From a checkpoint of a small image deblurring model: 4.14M parameters, widths [64, 128, 128].
Rows from block 5, named by matrix and row number. Rows with one number belong to one channel. Each number is 128 + 32 x the weight over its row's rms, rounded and kept within 0 to 255. All counts start at 0. Numbers have three digits each. After the name is the row's rms in percent of the matrix's.
# convs0: first 3x3 conv (model.enc.1.2.convs.0.weight, 128x128x3x3), inputs 24-35, a 3x3 kernel for each
# convs1: second 3x3 conv (model.enc.1.2.convs.1.weight, 128x128x3x3, transposed), outputs 24-35, a 3x3 kernel for each
convs0.26 093:064089128147128128101075128153128128176128128128057128237128128128128128128074128128213128128163128128128128128128128168128128128128128128241128128143128128128128128128081128155128128202128128128128128128128128128128128128128046128128153128065183128176128128128128128128128128073128078098128128128128128128128128128128128128
convs1.26 105:128128128232073111159128128059128128128182128128128128170151199128128128128128128148128128173128162176128098128128128128128128056128128128179128128128128128037128128128128128128128128128128128128128128128128160205154128128128070128178128128128128128143128128128128128128128104128080204228128102128128163128128128186128128128
convs0.27 104:128128128128128128128160128208190128149128128128128128128128152128067128128128141128128128095128175128128161128128128128128128128128128128100128164182076128128145128128128128128072128128128128128128128128128128106128128128128187128184000210128212049128128128128143202128128128057128128128128103190128128128128093128128128128
convs1.27 101:128128128128128128128128128128173128128128128128128091128128128128128128128128128128128128128128128093128128090179128128128128128128080128128128128205183128191205105128103128128128128128128128157128157128192070128128198128203059128128128128128077128128128128128128128128128169128178128083094128182128128128128128128128128128
convs0.28 094:128128128128172128149128128116128102128047079128128128128128128128056128128128128128128087128128128128128128185128128072150128128128128075128171128128128136195155149128171128199166128128166128128128079102128128048128075139062128128128128128178088128128128128128128098128128181128128207128128128128128128128128128128170128128
convs1.28 094:128128128254128063128128128066128128128128128128128128128176128128128128128128064128128113128128128228128197128128128128128137128128128044111128070128128128128172128128128128079217128128128128128046128172128128128128128128128128128128183128128128128181202128128128125128128128128094128086128088128128128128161128128128128033
convs0.29 091:095128163071128016128128128064085128128128128128128030128128128174128128149128128128128101128128128038128128128042085128049128128128128171085128128128128045128128164128128128128128128128128054153128102128128164128128128128128128128128128128208071128205128128140128128128128128180181049128178081128128085087128128054128128128
convs1.29 092:173128128195227128089128128128168188128128128128128128128057128128128093128191153099128128128128156128128128128128128128128128128128128128128128083128128128128048128128128128040128064128099128128128128146086128128128049128128128095128128128128128128128150128128128187214128128128128081111055128128128043128128128128128193128
convs0.30 103:078128128192128178128164128128128182128128190067179222069128102128033128128128154128103128128128099078128128049128092128128179128119128078128034128050128223175107056128128128128128128128128201184128128205113128128077124128128128103144128128128074153164128113128160080128062094128110128128128128128128065111128033084075104128
convs1.30 105:127128105128042022128128176032128208056128078128128145128128128166128176128128128128098128074109161128055128128128128128128128128128128128176092128128211128169128128078128128128128128128128128128128128128128128095128033094128128128128014128128128128128128128128097191128071128128128128106128128145128128144128186128128128105
convs0.31 085:079128053128200171128128028128128158128128128067128128128128128055033128128189194100098128128089100128128128128059128128181128217208128128128128128128128128128153128128128064128161128128128187200184255128073173128128076128128128128141128068128128128198128128128128128128128078093128128128128128128029067128128161128128128066
convs1.31 093:080128175128128128088104035128128156184211128094128128086128128128128128128128066128128157073058128128128128128128128128128128175096128128128217208128196205128128128128128128128128128128172128128128217128050039128085128128128044128128128128189056128091128128128128075128128128128128157128128128080128128171096128173128128160
convs0.32 104:000128176178128175128128128128128064128128128165128128128201193128128128160227128128128161071180128128067128128177128128102148128128128128071140065081128128128128128128128199182128128128128098255128101016128128069128128128128111128076128128106119128190128237128128128128128128128128128128216128128085128128094128128097128073
convs1.32 104:128098128040128088092128208128128083152128128128128128128128128128043128128128075128087128128128128201128214128128128128128128128128128128084128128215128128128128128128128128128128128128128128128128128063128157080144128072128128128128128128136128128114066128128128128144128075039174154128128128172128078128128170128128128204
convs0.33 105:128128128075128069069095128180049091128128128128128155128128128074128128085101128156068128128128128128128128128128198128128128128163128197058051128128128128128128128128128128128128128128128084128128128128128128084090193050128128128080128128072105062128117152128098128128152128128128128128128176128128128128128128181128128128
convs1.33 107:128171190128150164163181220128128016128128128128171071213128128128128206128128128112128100128180128108128128128144160128128128128128128222180128128128128206080096085168170128176128128128128128128128128128128128128128255128128219128128128128033128100128064199128128112128128128179128120096247171102128128128128128128128176128
convs0.34 105:186128128128128128086166128128099128086128128159064178128051128128128088060069128128128128041073051128128128128128170128128128128128128167087128128128128128109193128088191128128161128086128128045128128128128128128104128128128128128128128128128100128128037142204038128128190128128128185104128128128128128128128128158128128128
convs1.34 103:170067128128128128128128167128128128128128128113128128199128160220128128128128128128028128173094128100181178128128128128177128172128128128128128034128128128128180128128128128128173128128128186128128128128199128160054128128128128154128128128098128051128105107205173128127202128153161128128128128043128128128128128128128128064
convs0.35 112:128181128128158128070248128128186128106128165095146128128128128094128227128164128088128128175128128128193128128154128170208128128128042128128142128128128128128128128128073091107128069128128098128086128215091128190092128128128092207078128128128128128128128128128128128128128128064128042059074128128092128128128128128128128128
convs1.35 109:183021128177054128128128100128128166128128128202128128128128128064081128128128128152061128128128128128128168183128128128068128093128160128160128230128102128128078124128148128128183128128064128128077128128235128128128095178175128088179128128173109128128076220128128128128128128128076138128128128128197128082166086128128071106
convs0.36 092:128128128128128128135128202095064128095034128073088128158128128128128128128128151128128196128128196149128157128128128128128128128148128128128128128067128128128128060128128128128177128212128128086032128128212128128128179128128128128128128128128063128128128201128157167128128128201128162255128098128128128128180128128128128128
convs1.36 097:203128128128128128128128128128102128128177128128196128197128232128128159128128078128128128128128128128128128128128128128053173128128186128128155128128128128056128128128128128128128103173180128128128194219206128128054156086128214084128155110089128128128027189195128128128128137086052128128128174128128154132128128085097128097
convs0.37 080:128128128128128128128128128182204128128128128193128128128136128178128101128128128025128128128178149157198128128128095087128128128128027067128078128102128128170128128128128128140128128128128128128078128128128128128128128128128128128128128128128128128128128128128049128080128128169128128128128128128128128128128128128128128128
convs1.37 078:128128128128171243207128128128081078098128128128128128128128128159128128128128128128128044193128128128176128128128128128128128128128128128128128128128192128049173128128128128128128128128128128128128128128128128128128128128128148075128128026128128128128128165180128128128192128128128128078128128089128128198128128128128072097
convs0.38 089:037128128209128128128050128173206128128156128128128128128074128128128141128128128059128128128128128128066128128179187128128162128128186128255128128128128128128054128128128128128128128128128128128128128128072128128128128128088128218128128128128128128198128128128128128095128128128109128128204128116128128193128159156128128128
convs1.38 097:151128182128060053128081079128128128128128128128097128128128128128128156128128128201128128128128194128128128128128102128128075128128074213128128128128128128044128128128128128128128224128128128036176128128089128128128058160128128085128128128128128128158128128225128128177128128101128128128094128128128128128128128128086128128
convs0.39 098:128048128128175069128023049128082038128128049128128128128128128128155178128168128128194128128159178128128128128128211128128128128128128097128170128220128082085128128084128128128066083128128128128128128214156128128128128064080128128128070128068128128128128128128128128128128128128128128128128128128128128128128187128128104128
convs1.39 108:072112128049128255181179178128128096069128128128111128171128182167128128170171128128128098128128128128052128128128082128032067128118160105128128070083049065060128128144128128128128132128128071128183128128128143223128128048151128106128128128128128193128173191128128128128080166128154128128128128128169128128128206128128128128
convs0.40 100:128128128128128128128128128088128067201128128156128214124128128128093128128128172128128128128128128128128128128092128128128152091128105128071128128071128128039076128128128128128128166128128097128182128128128128062065128128128128128180128200128128128128128128128145128128095070128128128168128091170154128128104061128166157128
convs1.40 111:128070128088126128128128169128205064162128068128148128128075049160071128128201128128128128061128128104087096128128128111068128128128128128128128081128175128201073128128128128128128128128128128128226128128128128200167128128128128179128128128128047075072168128047128128128128128128128128128128128128128042128140171128178128092
convs0.41 080:128128128082128074068128128128197128128128128128065053056062089128128128190128128160160174128128128061159180128128128128128172151128152128128128154164128214210128128128128128128128128128128225199128128093165128128128128128128078128089128128128128169128174128128128128128128128128128209128128128188128128085197191128224206218
convs1.41 081:128232128176255128081128128128128128128128128128022169128128128093084128189183128128128128128128128067128128128128084128069128128106128128128128128128128081086128128128128128128128128128128198158128128163128128186128128092128228128128128167128141128212128061128045142128128128128128128128128128128071128103128128128128128128
convs0.42 100:128128111128128105090128128128097128234128128206128128128069128128036128128071128128128128128128128128128128128128074128128099081128128128149068186128045128180128188128128128128128128063128128128047128128020128128128071128128128128128128061128128128170057053085165072128128128128195102128128077142110128128128095128128128192
convs1.42 099:128128128153128128200128128146128109128128059128201128128128128128128128128132128128128128158128128128128128128128128128128128128128128128128128165128176128060231128128140128150128128128128128128128203061076128128128128174166214128128128182177128161128128128169128144128106128128128162042128128128128128128128087128084128078
convs0.43 092:128128128006211128128128128099163128128128128128128038128128128128192168128128128056128128128060128063128128128128128090128128128128128076128128128145128128128182128128128128128128128163120128128128128072033128128128128128128243128128128128079128198128128128128128068128154152040128128128152128128128128128128197128128128173
convs1.43 102:128035128128128128164128128128178128128128128128128128128208128128097156128128103128128128128128128128128128128077128128128128128128128128128128128128062128195128128128128096128128128128128068128128128041117128176128128128072128128128128128128128128128128086070128128056128128128176128128211128128128128128128128128128065128
convs0.44 083:128128162128128187128128191212000068075128128099128082128128128128128075128128128128128255128177128203128223128214128078128128191128128128073128128128085121046128128128086128128128128128128128128198128068128128128128128128128128128128173059128084128128079073128128128069128128087128128128128173105128128128034128128081128128
convs1.44 086:128128108128128128086128128128128128101128128128128042128128128128108128128128128128128128128064128128128128128128128128128160128128128128128063128158128205128113128128128128128128128128107128128128191128183128128164128128128128128128128152128128128165220128128128128128128081128128000128196165128128128097128128128128128128
convs0.45 125:128128128128128128128128128218197027128069128128034128101085128077222106193098128128128116128128181161189128093128084177128128128173128128194090128128095128213054091111114096093173128075128128128128128104128100128128190128166128128153128179098128169128128199128122073128128185128029128180128128128094128128128128128128128128
convs1.45 119:128167186128128128128057095159228082128128128238128077176128128128128128089128128128128128061128128180128128083128128128128128184167128185128128128255190193038155076128128128128128169128128128166128128038168128128128196128128128066081086143128094128128128128128128177128128128128172128143128028098128169128128128128128128128
convs0.46 121:128170128128041128230255128128128128128128128128133128128128091128128049128215128102128128128164128128109128128128128128128128128128128128128128128128128092155177128128128128128107128103095128128128128237128128069128128128091128128128097128128128128174128176189128164128128128128128076128164170153128128128128128128128128128
convs1.46 115:085128128128056128128177128171128089128106128080197146128066128128128128148128082128128128128128128128128128128128128128128128128196128128128128128083128128203160128128087128128128090128128128034128128128128128128128128128128128128128128128156162128128128128128128128128128128128128128131103181208128128128128128163088064128
convs0.47 089:128128128083128128128128128128078128128128128128128128128089128128128128128028128128078128091089075128128128128085128096128128088099087091072128128065128202075128128128128186128128162128128128093066128128086128079128184128128083128169128128128158097128128082128128128128128128128144128128128128082084075089128128128128135128
convs1.47 093:128128085128210043205128128066055128128128128076128128128128128162151128128128128128128128128128128128128128128140128128128128185127163171201128055218128100128128128128128128128128128128128128128128128128128192123128166128128128128130128128128128128128128194128128128128128128128128128128093128065128128128128128074128128128
convs0.48 118:128128128239049178217069128128128128128128128128128128128128163129128159128128212141128128128100189128128175128166110128128128128128128128128110128128043128159128162204128128128128175128128128128128128128045128128128128128128161128070090128089128068085135061128128086128128128128128079201128097128128128128128128128128128162
convs1.48 110:128128074128128107128189128128128128128128128128098128082081128080090074065128060102128072128128128128128128128128117128136128134128128181128128194128128194173128185128128128128161128128128128128094128170128094128128128128144128151142128128143128188036128215128128128106050170128128167128106128128128088128128090128128127128
convs0.49 103:097144100128128128128139128128128128128128128179148128128128128238046128182192128128076163146103128148183128128151078099128128128106128128128128128128128128128128128128128128128128128128083128128128128172128168128128170151229128128128128045128171128128128198128128128128128201128121204128182128071128178128128128128128128091
convs1.49 094:128128128128128128079155080174128080128128128080128128128034128128128128128128128128128128128128046128128099128128128199080128128128128160128149128114211128128128068128172128128128128128128175128128128128170163128128128128176128128128128068128128128000102128027057113091189128128194043128128044128128128128128128128128128128
convs0.50 106:162204128128075128221128128128128088179058128128128128128204128128164128128189128062128128128128168128128128128128172128174138128128128089128221095128051080128128128128128128128209211206128128017128128081128128128146079128128128128112128126149128128173063128128086071128055128128083128152044128128128128128084128128061128128
convs1.50 103:128128128066104128129128128128197128128128128215128128128128128084128128128128128172128128128128150128128128128090128128128128128171128128243178128089128094128128128103128128154128195157128081003128202255156128128128128169128128128128128095128128128128128229182128128128128128128128190128058064179061128128128128128128128128
convs0.51 086:128219128128049128128204128128205128128128154079128098149128128128128202128128128128128128128128128128128128128128058128212198128128128128128185128218128128128128128128049090128128085128079128128128128128128128128128128128084128128128128128128128212128128065128128128213128094128104128128128171151128128128093128128128128128
convs1.51 087:128128128128128128128128150177128193128128190092128128128128128057033128000128128128128128163128128167128128078128103128128155128128165128128128128128128233128128128099081128128130128128049055128128104128128219128088209128128128128128203128128128082118128128054128128128128128128128128172128128158128128128128041159077128128
convs0.52 106:128128128128128128128128128128077128166119168128128128128128128128203128155182128128116103139128168172128128128101128185128128150173128128128170021128128013059066086128128128090128128128128128128128157069189128128128128158128128188072128128180128128186128128128128160128088128128128128128128128128128128128181128128128137128
convs1.52 099:128128128090128128128128128151198128086128109128128128128128128128128062128171128197141128128128128128128128128128128128128128193202128219174205128128175128050078128128169044128128128128128128128128227128128128225128075128128040128128128068128128128128128068128117128128128128102198128088128183128128128128128092128128128128
convs0.53 125:160186097128255036064224128072182128085144098128128128128128128165128094128128105128128128128128128166128103128128154128128128128128128128156043082205134128128128128128101051172083107128076096128128128185128128128093128128097128128128128128128160128128147128095103128128128128128128176128128128128157128128128090128128128128
convs1.53 106:193076167166000212128109145128128128128128128128128128128128128128013128103046128089128128128141099128128128165128128128128128128128128128128128128128128193128128179128128128103128128128167128128128062128254128128169128073128128131128128146128128079128211067151128128148128128096128128128128116128105128108128177065096128128
convs0.54 104:128128128128128128128128128128128128169128128128084112189170131128189128198070128128104128146128128128103128045128095080128081128128128202128128058168128128044076128128128128180163128128128128128097128128128128160178128082154097128128128128047128128174128128128128128128128094128073128128059218128128128128128128128128128128
convs1.54 102:128240128096128128128128128128211128128128090128205128128231181156089128128128128128128097128156128128167147128128128128155206102069156128128128128188128149078102176128198128111128128128128128128104128128128128128128128128070157128199128128065128128086128128200053128128128080128128128075128128128128175193128128128128128128
convs0.55 105:128128128178128128190128169128135083128184128148128122128128128195172195128128204128128128061128128128160128128128066128128128128084178198128128143128216128085128128151128128128169169128128128128128128128229128128128128128128128176128128128164128128158128128208051128225128128128149128151128115128098128128128128128128128128
convs1.55 100:187058128128128128128183201128128128128128128128128128095128184128128128128128128204128177128128128191175128128210128107132062128128128128093128077128093128128128167128101128128128128128128128128204128180255128128128128128128128151169039128128090128190128128228128104128128128137128128212128128128128150128185128128187128183
convs0.56 118:162128128128159128128128128147128128098128193128113063128128128128211128128168128140128128128128155085128128178128098128128128149146128128082106128128038128128128076084074128128128128128128128128128128128070128128128128128213128128128076128128067188036128128128197128128093128104128038238128168128128093128214128155128128143
convs1.56 115:190120128128128128128170088206098042077128128128092128158066128128128128128128128128128141128128128128128128128182128128128255128128086128128128128146128128128128136128090128128177128128128128158128128128128128128128128128222066128128104123128128128128128163047128128128128128128128128128128128128128170095128070128128128128
convs0.57 054:128047070128040128128128128128128128128128128128128128128083128128085128128056128128128128053128128128128128224128128225128179255128150024128128234183196128128128128128128048000128128128128128128128128128073128128128128128128128128128128128128183128128225128128128128128128128128128128128128128128128128128128128128191128128
convs1.57 067:128067099128128128128255128128128128175128128128128128189128128128128128128047128128128128036122128128128128128128128128128128217128128128128128128128128128128133128128128128017128128128181128128128128128128128128128128066119128128128213128128128128243128128128128128128128128128128128128128128128128208128128128128128128128
convs0.58 091:128128035128128179068128128128128172128128128128128180202166172128128128128128128188128128128063128128128128128173086170128128128128128128128082099128213128128128112128161128128128128128128174190128128154208128128128128128128076128037096128128128128160128105096128157128128087128194128066128128064128128128128128128128185128
convs1.58 093:198128128128128096128128128128104128128128128128128156128128183128128128128192209128128128128128128128053070128128128128128128128128169128128128128128128128065128063128128137128128049128128111061128023128208128128128078128128140128035128128168128090128077128163128128096128038128205128219128128128128128128128128138147128149
convs0.59 105:128117128128128056087181128099128115128128128166128128128110128128128128128065128128128128128128128128128164128146128094128102128128128128033128038128100082032128128128128128128128128128128128090173128178128128128128128128128128128128128128135128128095128065128128128037128128128128061128128128128128128090128128128128157128
convs1.59 106:140128158165100128126128128128128128109104128128128128128174128151128128128219128128048128128128224128129128128128128128083128128128128128128128158128192128128128016147128128128151068128096128185079128074128056067161093128128147128181180128128167128128128128052091128128128128128128128128128151128128063128151128128128128083
convs0.60 089:128128118128128128128128077128128184100054128128128128128128159088085128128208179081088128170128217185128128128191166128128196128128128128128044068128099128128128128128128128128182128128128128128128128107128128128128128128128182128203107128128128128128128070074128128128128128020128128128150128128128174128145162128128128128
convs1.60 090:128128046128128029195128128128045128045128105128128128128128128128166128128128128128128128128128128060128128083078079128065128128154128064128128128179083128128128128089128128128128128128128154128128128128128128128128128128128056057128128128128105128128205128188147215128128128128128128128128068128091128128128128128128128185
convs0.61 105:128151128128128128128128128128128073128128128217128128128128128128128128143133128098128128128128128128128128151128128128128128168128128128231159128128053092128093128199128128128128128128128128128128092128128128128097128128200128128167128128128128162165092162179128128128130223128128128128061067169128128128128128128128128128
convs1.61 102:128128089211128128128115128181191128134128128128058128168128128076083128141128128128128128119128128160137145111128128165128128128128128128128128128052170128128186086064128128128128128035128128106128128128128128058128128083182128097187128073128128128128120128128128128070043075128128128128128128128128128128128128128084128091
convs0.62 113:128066128128128101184128075128255090128128128190054128128128128157182144128213123098149128128065128128128128128088064128128128167128128128248116128128128128128128128128163128128128128128128128128058128086080071128079128174128128046128077163187181128153128128128128128158128194128209128128128128128183107128128186128128128128
convs1.62 113:128128097188219128128128075128128128128128128190105218128080199128128128128128179128128128130128126128128128128152129128128128158128128128128128099128171128057231128128128128169128128128128128128128153128128080128128128128184126128056193128166128128128122168128128128128086128128128128128128056128128128128128128128128128128
convs0.63 074:128128128128128128175200159169128050059128128128128128128128073081128066128128128000128156128092128128100128170191128053128087128091128128128128206165128128253213068128128128202128201128128094128128128185128128128128128128128089128128030128056128128128128128163128128128188171128128128128128041128128128128128128128128054128
convs1.63 076:128128128128017128085128128128128128128061072128110128128231254128128187128128128128065128128128128128128128128128128128128103128128037128128128128128128128128128128128128128128128128189128128128128146128128196128041128128128128128128128128128128133128128128128106128128128170225128128108128128128128128255178128215128073128
convs0.64 098:128128128110128128128128190081128170128128128128128019128128128128157128128128128119128128128128128094128092128128128128128128128128128128224128128128128128081128128052128128128128128139128128128128128160020128128128128128128128128128128128128085128128128153128128172128128128128111128128128128128128167128128128128128128128
convs1.64 102:128108128089128128128128128128128128128128128128128128044128128128128128128128168214055128128128128181226128128128128128128128128086128128148072181128128180073128128128077128134128128078128128128128237215128128128109128128128128128128128128128128128213128128188128128128128183192128128128128128128128128128128128067128128128
convs0.65 050:128128128128128128128074056128128128128128128128128128128032128128128128128128128128128128128128128128128128243128128128074232213219128128128192128078128210128128128128128058128128128128065128128128128128165101128128128128128128128128128128128128128128128128128128128037128128128128085128128128128128128255255255255255255128
convs1.65 074:128226159128128128128128128128128128128128128128128228128128128128128128128128128128017128128128128128128128128128147128111128128236128100128123128128208128128173128128128128049191128128128128128038128128128128128128128128128128128128128128128070128128128128128128128128128128128128128128128128128128128128197128128128224128
convs0.66 092:128128146151037128128128128128128128110128128166071091128128160128128128128128128128085128063128128167128128128175128128128128128128128128128081128128128128158128184128158128172128149128128128128128147024128128106085128057089068079169128078128143128128128128085128128092128128128128168163128128128128128128128066128128128128
convs1.66 088:190180194128232128128186128128128061128006128079128188128074128082128128128128128128128072128128128128128128128180128128128128128128128128128128087128128128128160128128128118128128128128128170170128128128128128083128128128108128128128128180128128159128113128128128128128128128128128076067080128128128128085128128096128128128
convs0.67 101:128128128128128128068128128128128128107128128128128128128176185128128128089128128155128171072128159128162202128128128128128128128128067128217179128128128128128054139081128128128128128101128128046170067165066128128081128080128128128128128055071128128128128065128128128128128200183082128128128128128188128128128189128128128128
convs1.67 128:128000103083024128128252128128128128146128128128128085128128128128078184074128128128185128046163128128128128128128095152128088128128128128163128128158128116098128128128147128219128128128128128077054128184128128128128121100107128085229098128080128128111117189128073170042169128128157128128128059094128128155193128128128128091
convs0.68 106:128111128105128128128128128128128089128128128000128201128163128062128128128128066128128128128100128128128128128095128128153128058171090188196128128106128128128128169128163128128128128190128128089128128128128128219128128187128192128128128128128128128178128128128128179087128164075128128128128139174128128159128128128128128128
convs1.68 108:128128128128161066128128128128028227128128128128128128128128135128128191128048128128128128128128128128054128128128102128128128128128128128128128128215128128128128128141128151128128128128067117128128128128128128174128114103123053128128128128158180128128203128128128128095077128128128128082108094166116128128128128128128146128
convs0.69 104:128229128128128128159128128128053128171128128128243128161095149128128176128175128080101128128128128070185128128128128128128128128128128128190128128128177128173128128077207173128128092128128128156128070128128079087128128128128128128074128128128096151128128095128103097128128128165128128128177128128065101128128128082128128128
convs1.69 099:096128076128128128128128150128045128128128114128128128128128128128128128128128128128128150107165128128192128128128128128128128128128128066128120128194128128128128128128128128128128128128128128196128128217128128128128093190128128128128128128128128128158128128128128128128180158128128075128128153128128128128128136128128128128
convs0.70 091:158128070128220128128252128180128128178128128128128049128128128128055128128128151128128128128104128128128128128128128128150184085128128128128128128098128128128128128053128128128182097128128168128186128128128152128128128128083128056169174128128094128128128128128057128170128100128128128128072128128101128128057095128128128128
convs1.70 106:000078201128128209128128128128128091104128128128161128128228169098176199128128128128128128128175128128153128128049128128128185128128173071128201128128192128118128128128188128128190128128128128128079148128091102128128128128128128128104128093187098128094128128128128128128128128128128128068128128128128128128128128128128157128
convs0.71 091:156128128128128169128128128058055128128128128142128128091128128128184157056076128128142204128211151128206128163128128173167169128128128128128221148128043053027128128128045007128128128128186128154128128156128128128128087128128163128128128128128159128128128128128128111128092128029055128128128128128128095128128128170128148192
convs1.71 094:128128128089076128128128013072128128202128128128219195128128183145128128128168209128092128128128128128128128084128128091156128128128128128160128128128128079128128056128033128128128082094045128158128128128128093128167128128158128128128145102128081128128190205079128128128128128190128128128182128128169128128128128128247128128
convs0.72 100:057068077178128163128083128128128152128128128128128194128128128193128128128128078128128128128112128218128128128087092165147128157128128094128128059070128128128111128128128101128128128128153128128128128095052128128128128128128128128128128128128075128100128201094128091156128128128128128099128128128128154128163128128128128128
convs1.72 101:169128206100020187128128128128128142103164128128128128128128098128128128175184194128128128128128128172128128128097128204056128128071128160128069128128165128128128128128128166128162190128205096128198128128128090128222128128128128128128128128128128081128087128080128128149128190128137169093128128128180128128128128128084128128
convs0.73 078:128128128128004128128128054128128128128170128128128057128128128128168128128128128128128163128128128128205186097128128128114128128128128128128081128128128128128128128128128032128128128128000128128128128128128128128179128128128128128161128128128128128128234128072179128128128128128128128074128030128128128128173128128154205128
convs1.73 077:149128128128128128128128128128128128128128043128128128128128128201128128097070128128128128128112128128128066128128128128128128128128078128128128128128128195128128128128128075128128064128057128128128128187128128128128128128098066128128128128128128128128128147128156121128128128128128128128020083089128128128128187089128128128
convs0.74 092:128128197128101070128203128128128098128128128039128128128128128057128128128196174128128128095128137128128128029128128128080074160128025128128128128128128128128128128128128128128180079160128062128128174128128090073128128128128185188037128076128128128128128128128128128128150128128128188228128128128128128128187128128128221128
convs1.74 096:139128213128051128128128193128128128094128128207128168095198128128128167168128128128128128128128128128128158128128128128128066128148202128128128128113044128128128180128032128153128128128128189128048128148128160128128128128128213094128128128128128091128128128187128128128076128128070169074128128128128128049128128128128146170
convs0.75 097:128185128128241030128186128063128190128128128128128128186128128161128128128128128128128178128054128142174074167128079128048128128128128128073132128162128128128128128128128158128128128136128128128128128128067079128128059128128128182128104128128202128128178067128025048128175128128128186128128128128128158128128128128141128128
convs1.75 102:099128197052188046210059128128089128181128128128128215209128128071128128128128128128128128128128128079183153128128047129128128128128135128128194128095128128128092128128128128080128128109128128221128128128128128128171206128161128128164128088128128210128128197128128071062128128128128128128128128128128128128128128128128128183
convs0.76 097:128128128128078128128128175128128128128128128128128165128128128128128245128128140128128128128128128128128128106075092128036116075096128078128128128128156128128128128128128128128104128060128128172128157128128097128128128028128128128128128184128128153128084128079128128128068071128055074243128128128072135128071128128128128128
convs1.76 096:128163113128128222128128128167128128128055128128128255063128049128128128128128128128128106128128128128128128128128128128107207128171128128080128075128207128128174128128128128177106128128222128128128128128128128073085128064199208128128128128128128165128128186141128128081128128128128128128128128149128128128128128128128128128
convs0.77 106:128128128149113128128155128081128054128072128128128128128222167128189104128223212128128128128187255128128128091094093128128128128161128128128171157210128078128128186168165128128128065128128128068092154128128128046128092128128128128128128109128128128128128128128064128128128128128109128145101128128128128190128128184099128128
convs1.77 094:128101128153149079162176128128190128128152128128098158128076036184195128196128128128128128079068085128128128077096128128128128128128128128176169177128128079128128128128113216128128128128128079018128192149128171128085128128128128080128104128128128128128128128128128128084177160162111040128128128128128128128126128128128128128
convs0.78 116:128128128128092128128128083128128128128128128128128128152128077128128176174128128128128187128235110128149128128128128178128128128128128046128128255062175128128128110128167128128128128163128161128128128128218076093128128128168000172090128082185128128179058128189220128128128128198128091166128142128150128128128062128128128128
convs1.78 118:128162128192192128128128128128128106128128128128128128196128128128128128128128128205128128173074081098111128128161057128160090072128128128091128128068178084128151128128128136128045099128199128128128056128128128128128128128110255128128128128128168098128081185128099128101128196128098128128128128161128128128128128128188128185
convs0.79 118:128105128128128128128128128180128216128177128066128110159128067128128128128128187128128089128128128097128128128077088128128183167174084128128089128128128128128038128128198128128128128128128128128128128128175128128084183036128128241164097128128128128128128154128084128128162128128128090140128128128128118128128128128128136128
convs1.79 111:207128128128101128168175128128154128128103108078183090128128061128128128081128067128128128128128128128128128128112063128128149128128198128128128128128128182128128128128216162061031128128181169074128128186128128128128170170128000128170194182128128128112117128128128045128128128141128128128128128125128128128128062128128169128
convs0.80 075:128128095128128128128052128090128128128055128128128128069128128128051021128128128128019128128128128128128128128173207128128128128128128128128128128128128128128128128128128186128128128128128128128088128128128128195128128128128128128128128128128128128143128128128128128128128128128128128128046128128128128128128139128178146128
convs1.80 077:128141069128128128128128104128128084128128186128230128138128128128128217128128128058128128128128128128204128128186128128128128089128128128128128128128128252128128066128128128128051128128016128128128128128095128161128128128128128128128128128128128128128128128160128207128128128128111128128128080128094128128128050171128128203
convs0.81 049:128128128128128128128128128046128128128128128128128128128128128128128128128128128128128128128128128128128128128220128128128128255222215128128128199128128128128128068078172128128128128128128128128128128128128128128128128128128128128128128128128128128128128128066128128128128128128128128128128128128128128192128241215128128128
convs1.81 079:128128186128232128128128128136128128128128195128202128219152128076128128128185123128128078128128128128128128128128128128045128134128128128128128128085159174037128128128128128128128160128128128128128128128128175155079128111128178128128128143189128255128128128176128128176128128128158169128128128128221128128184194151128128128
convs0.82 088:128128128128128128128128128080076128128128128128066016128128128225090128128128128174179128128120128128128128128128128128128128128155128155128128128128128128128106128128128128128128128128128128128207128128239128128206128152128128181128189128128128128128128082128128128196167128128120128128128102128128128128157128128128134050
convs1.82 089:128128128253128100128211128069128128128128128128084128153128128174128128128128128136128128128128128128128128128128255128128167128244128128130128128128128066128055073128128128128109128128128219184193128128128128128162128128128128128128107128128128128128128128128128128128169128128128128128128045088230128128198128128128128066
convs0.83 088:128128201128128128128128128128128128128209128128128064128128128069128085128128128128128186092128128128128128128209223078143178128128136128091128128128128183128128128128128128178128095128128164174128165169128128128128128128128128128128128064092082255128128188128128128041128128128128128128084128128128128060114081091060128128
convs1.83 081:128128128128128128050005128128128128085128119128128128128128128074128128128199128128128128128128128128128128128128128128128128128128107128128128175170128128128128128128128157128128128146128128075128128128128128128057128128128182128128128128128083058043128128128185128128128128128075128128074128128173128128128128128128128128
convs0.84 082:128128128128169211128072128128176128098128177128128128128128128128128128177128128128128128156128128128128193128128128128128128128128128128128128128128072128128128128152169128128147128128128128128128128128128169128184128168128128089128128128128128128128128128153170128128128094128089128128128128054128128128128128128128128128
convs1.84 074:007128128128128128128128128128128128128128186128128128128128222128128250058128128105128128128128128128128128128128128128128064128128128128128128128128128128128128087128032128128128128059128143058128128128128128128128161128128199237197128128128044128128128128186128128128128128128128128128124128128128128128060128128128128128
convs0.85 098:128128128128144128128128128128204128128128128161182128079128128077106089128186156128128128128128128128216144128073057128128058128087128032056128128128067128128128128128128128128194105128128156190194115128128128154171128169128128061033128128169128255193128128128128128087085128173128193128194128128091106102128128128128128128
convs1.85 095:128036128128089128128181161128045128128061128128128128128025128128128205128128103128128128128128128128128128128128054128128078118128128088128128128128083000255206128128128128128128128169128128128168128128128128181128128128128128054128173128128172128179128128128128128195128128128084035128128128252023096128128071128128150128
convs0.86 087:095128128128128128210193157128128128128128128128116128128128128128128168177128128128128128128128128128128128128128115128128128128128128128128128128128180128128128128128128128128128128128128128128128128128128128098128128128064045175128128180201128075128128061128128128128128154128128128128088108070061074128128128128128078128
convs1.86 091:128128074128087078128128128128128128159128128182128128128128128096128128128128128040128128128128128128128128128236128128128128128083128128128128128128128128104128055128128128128128128128128128128128128198043128119128128058128128176128128128102128198128176128128128128128176128128116156045128128128128128128160128128128128128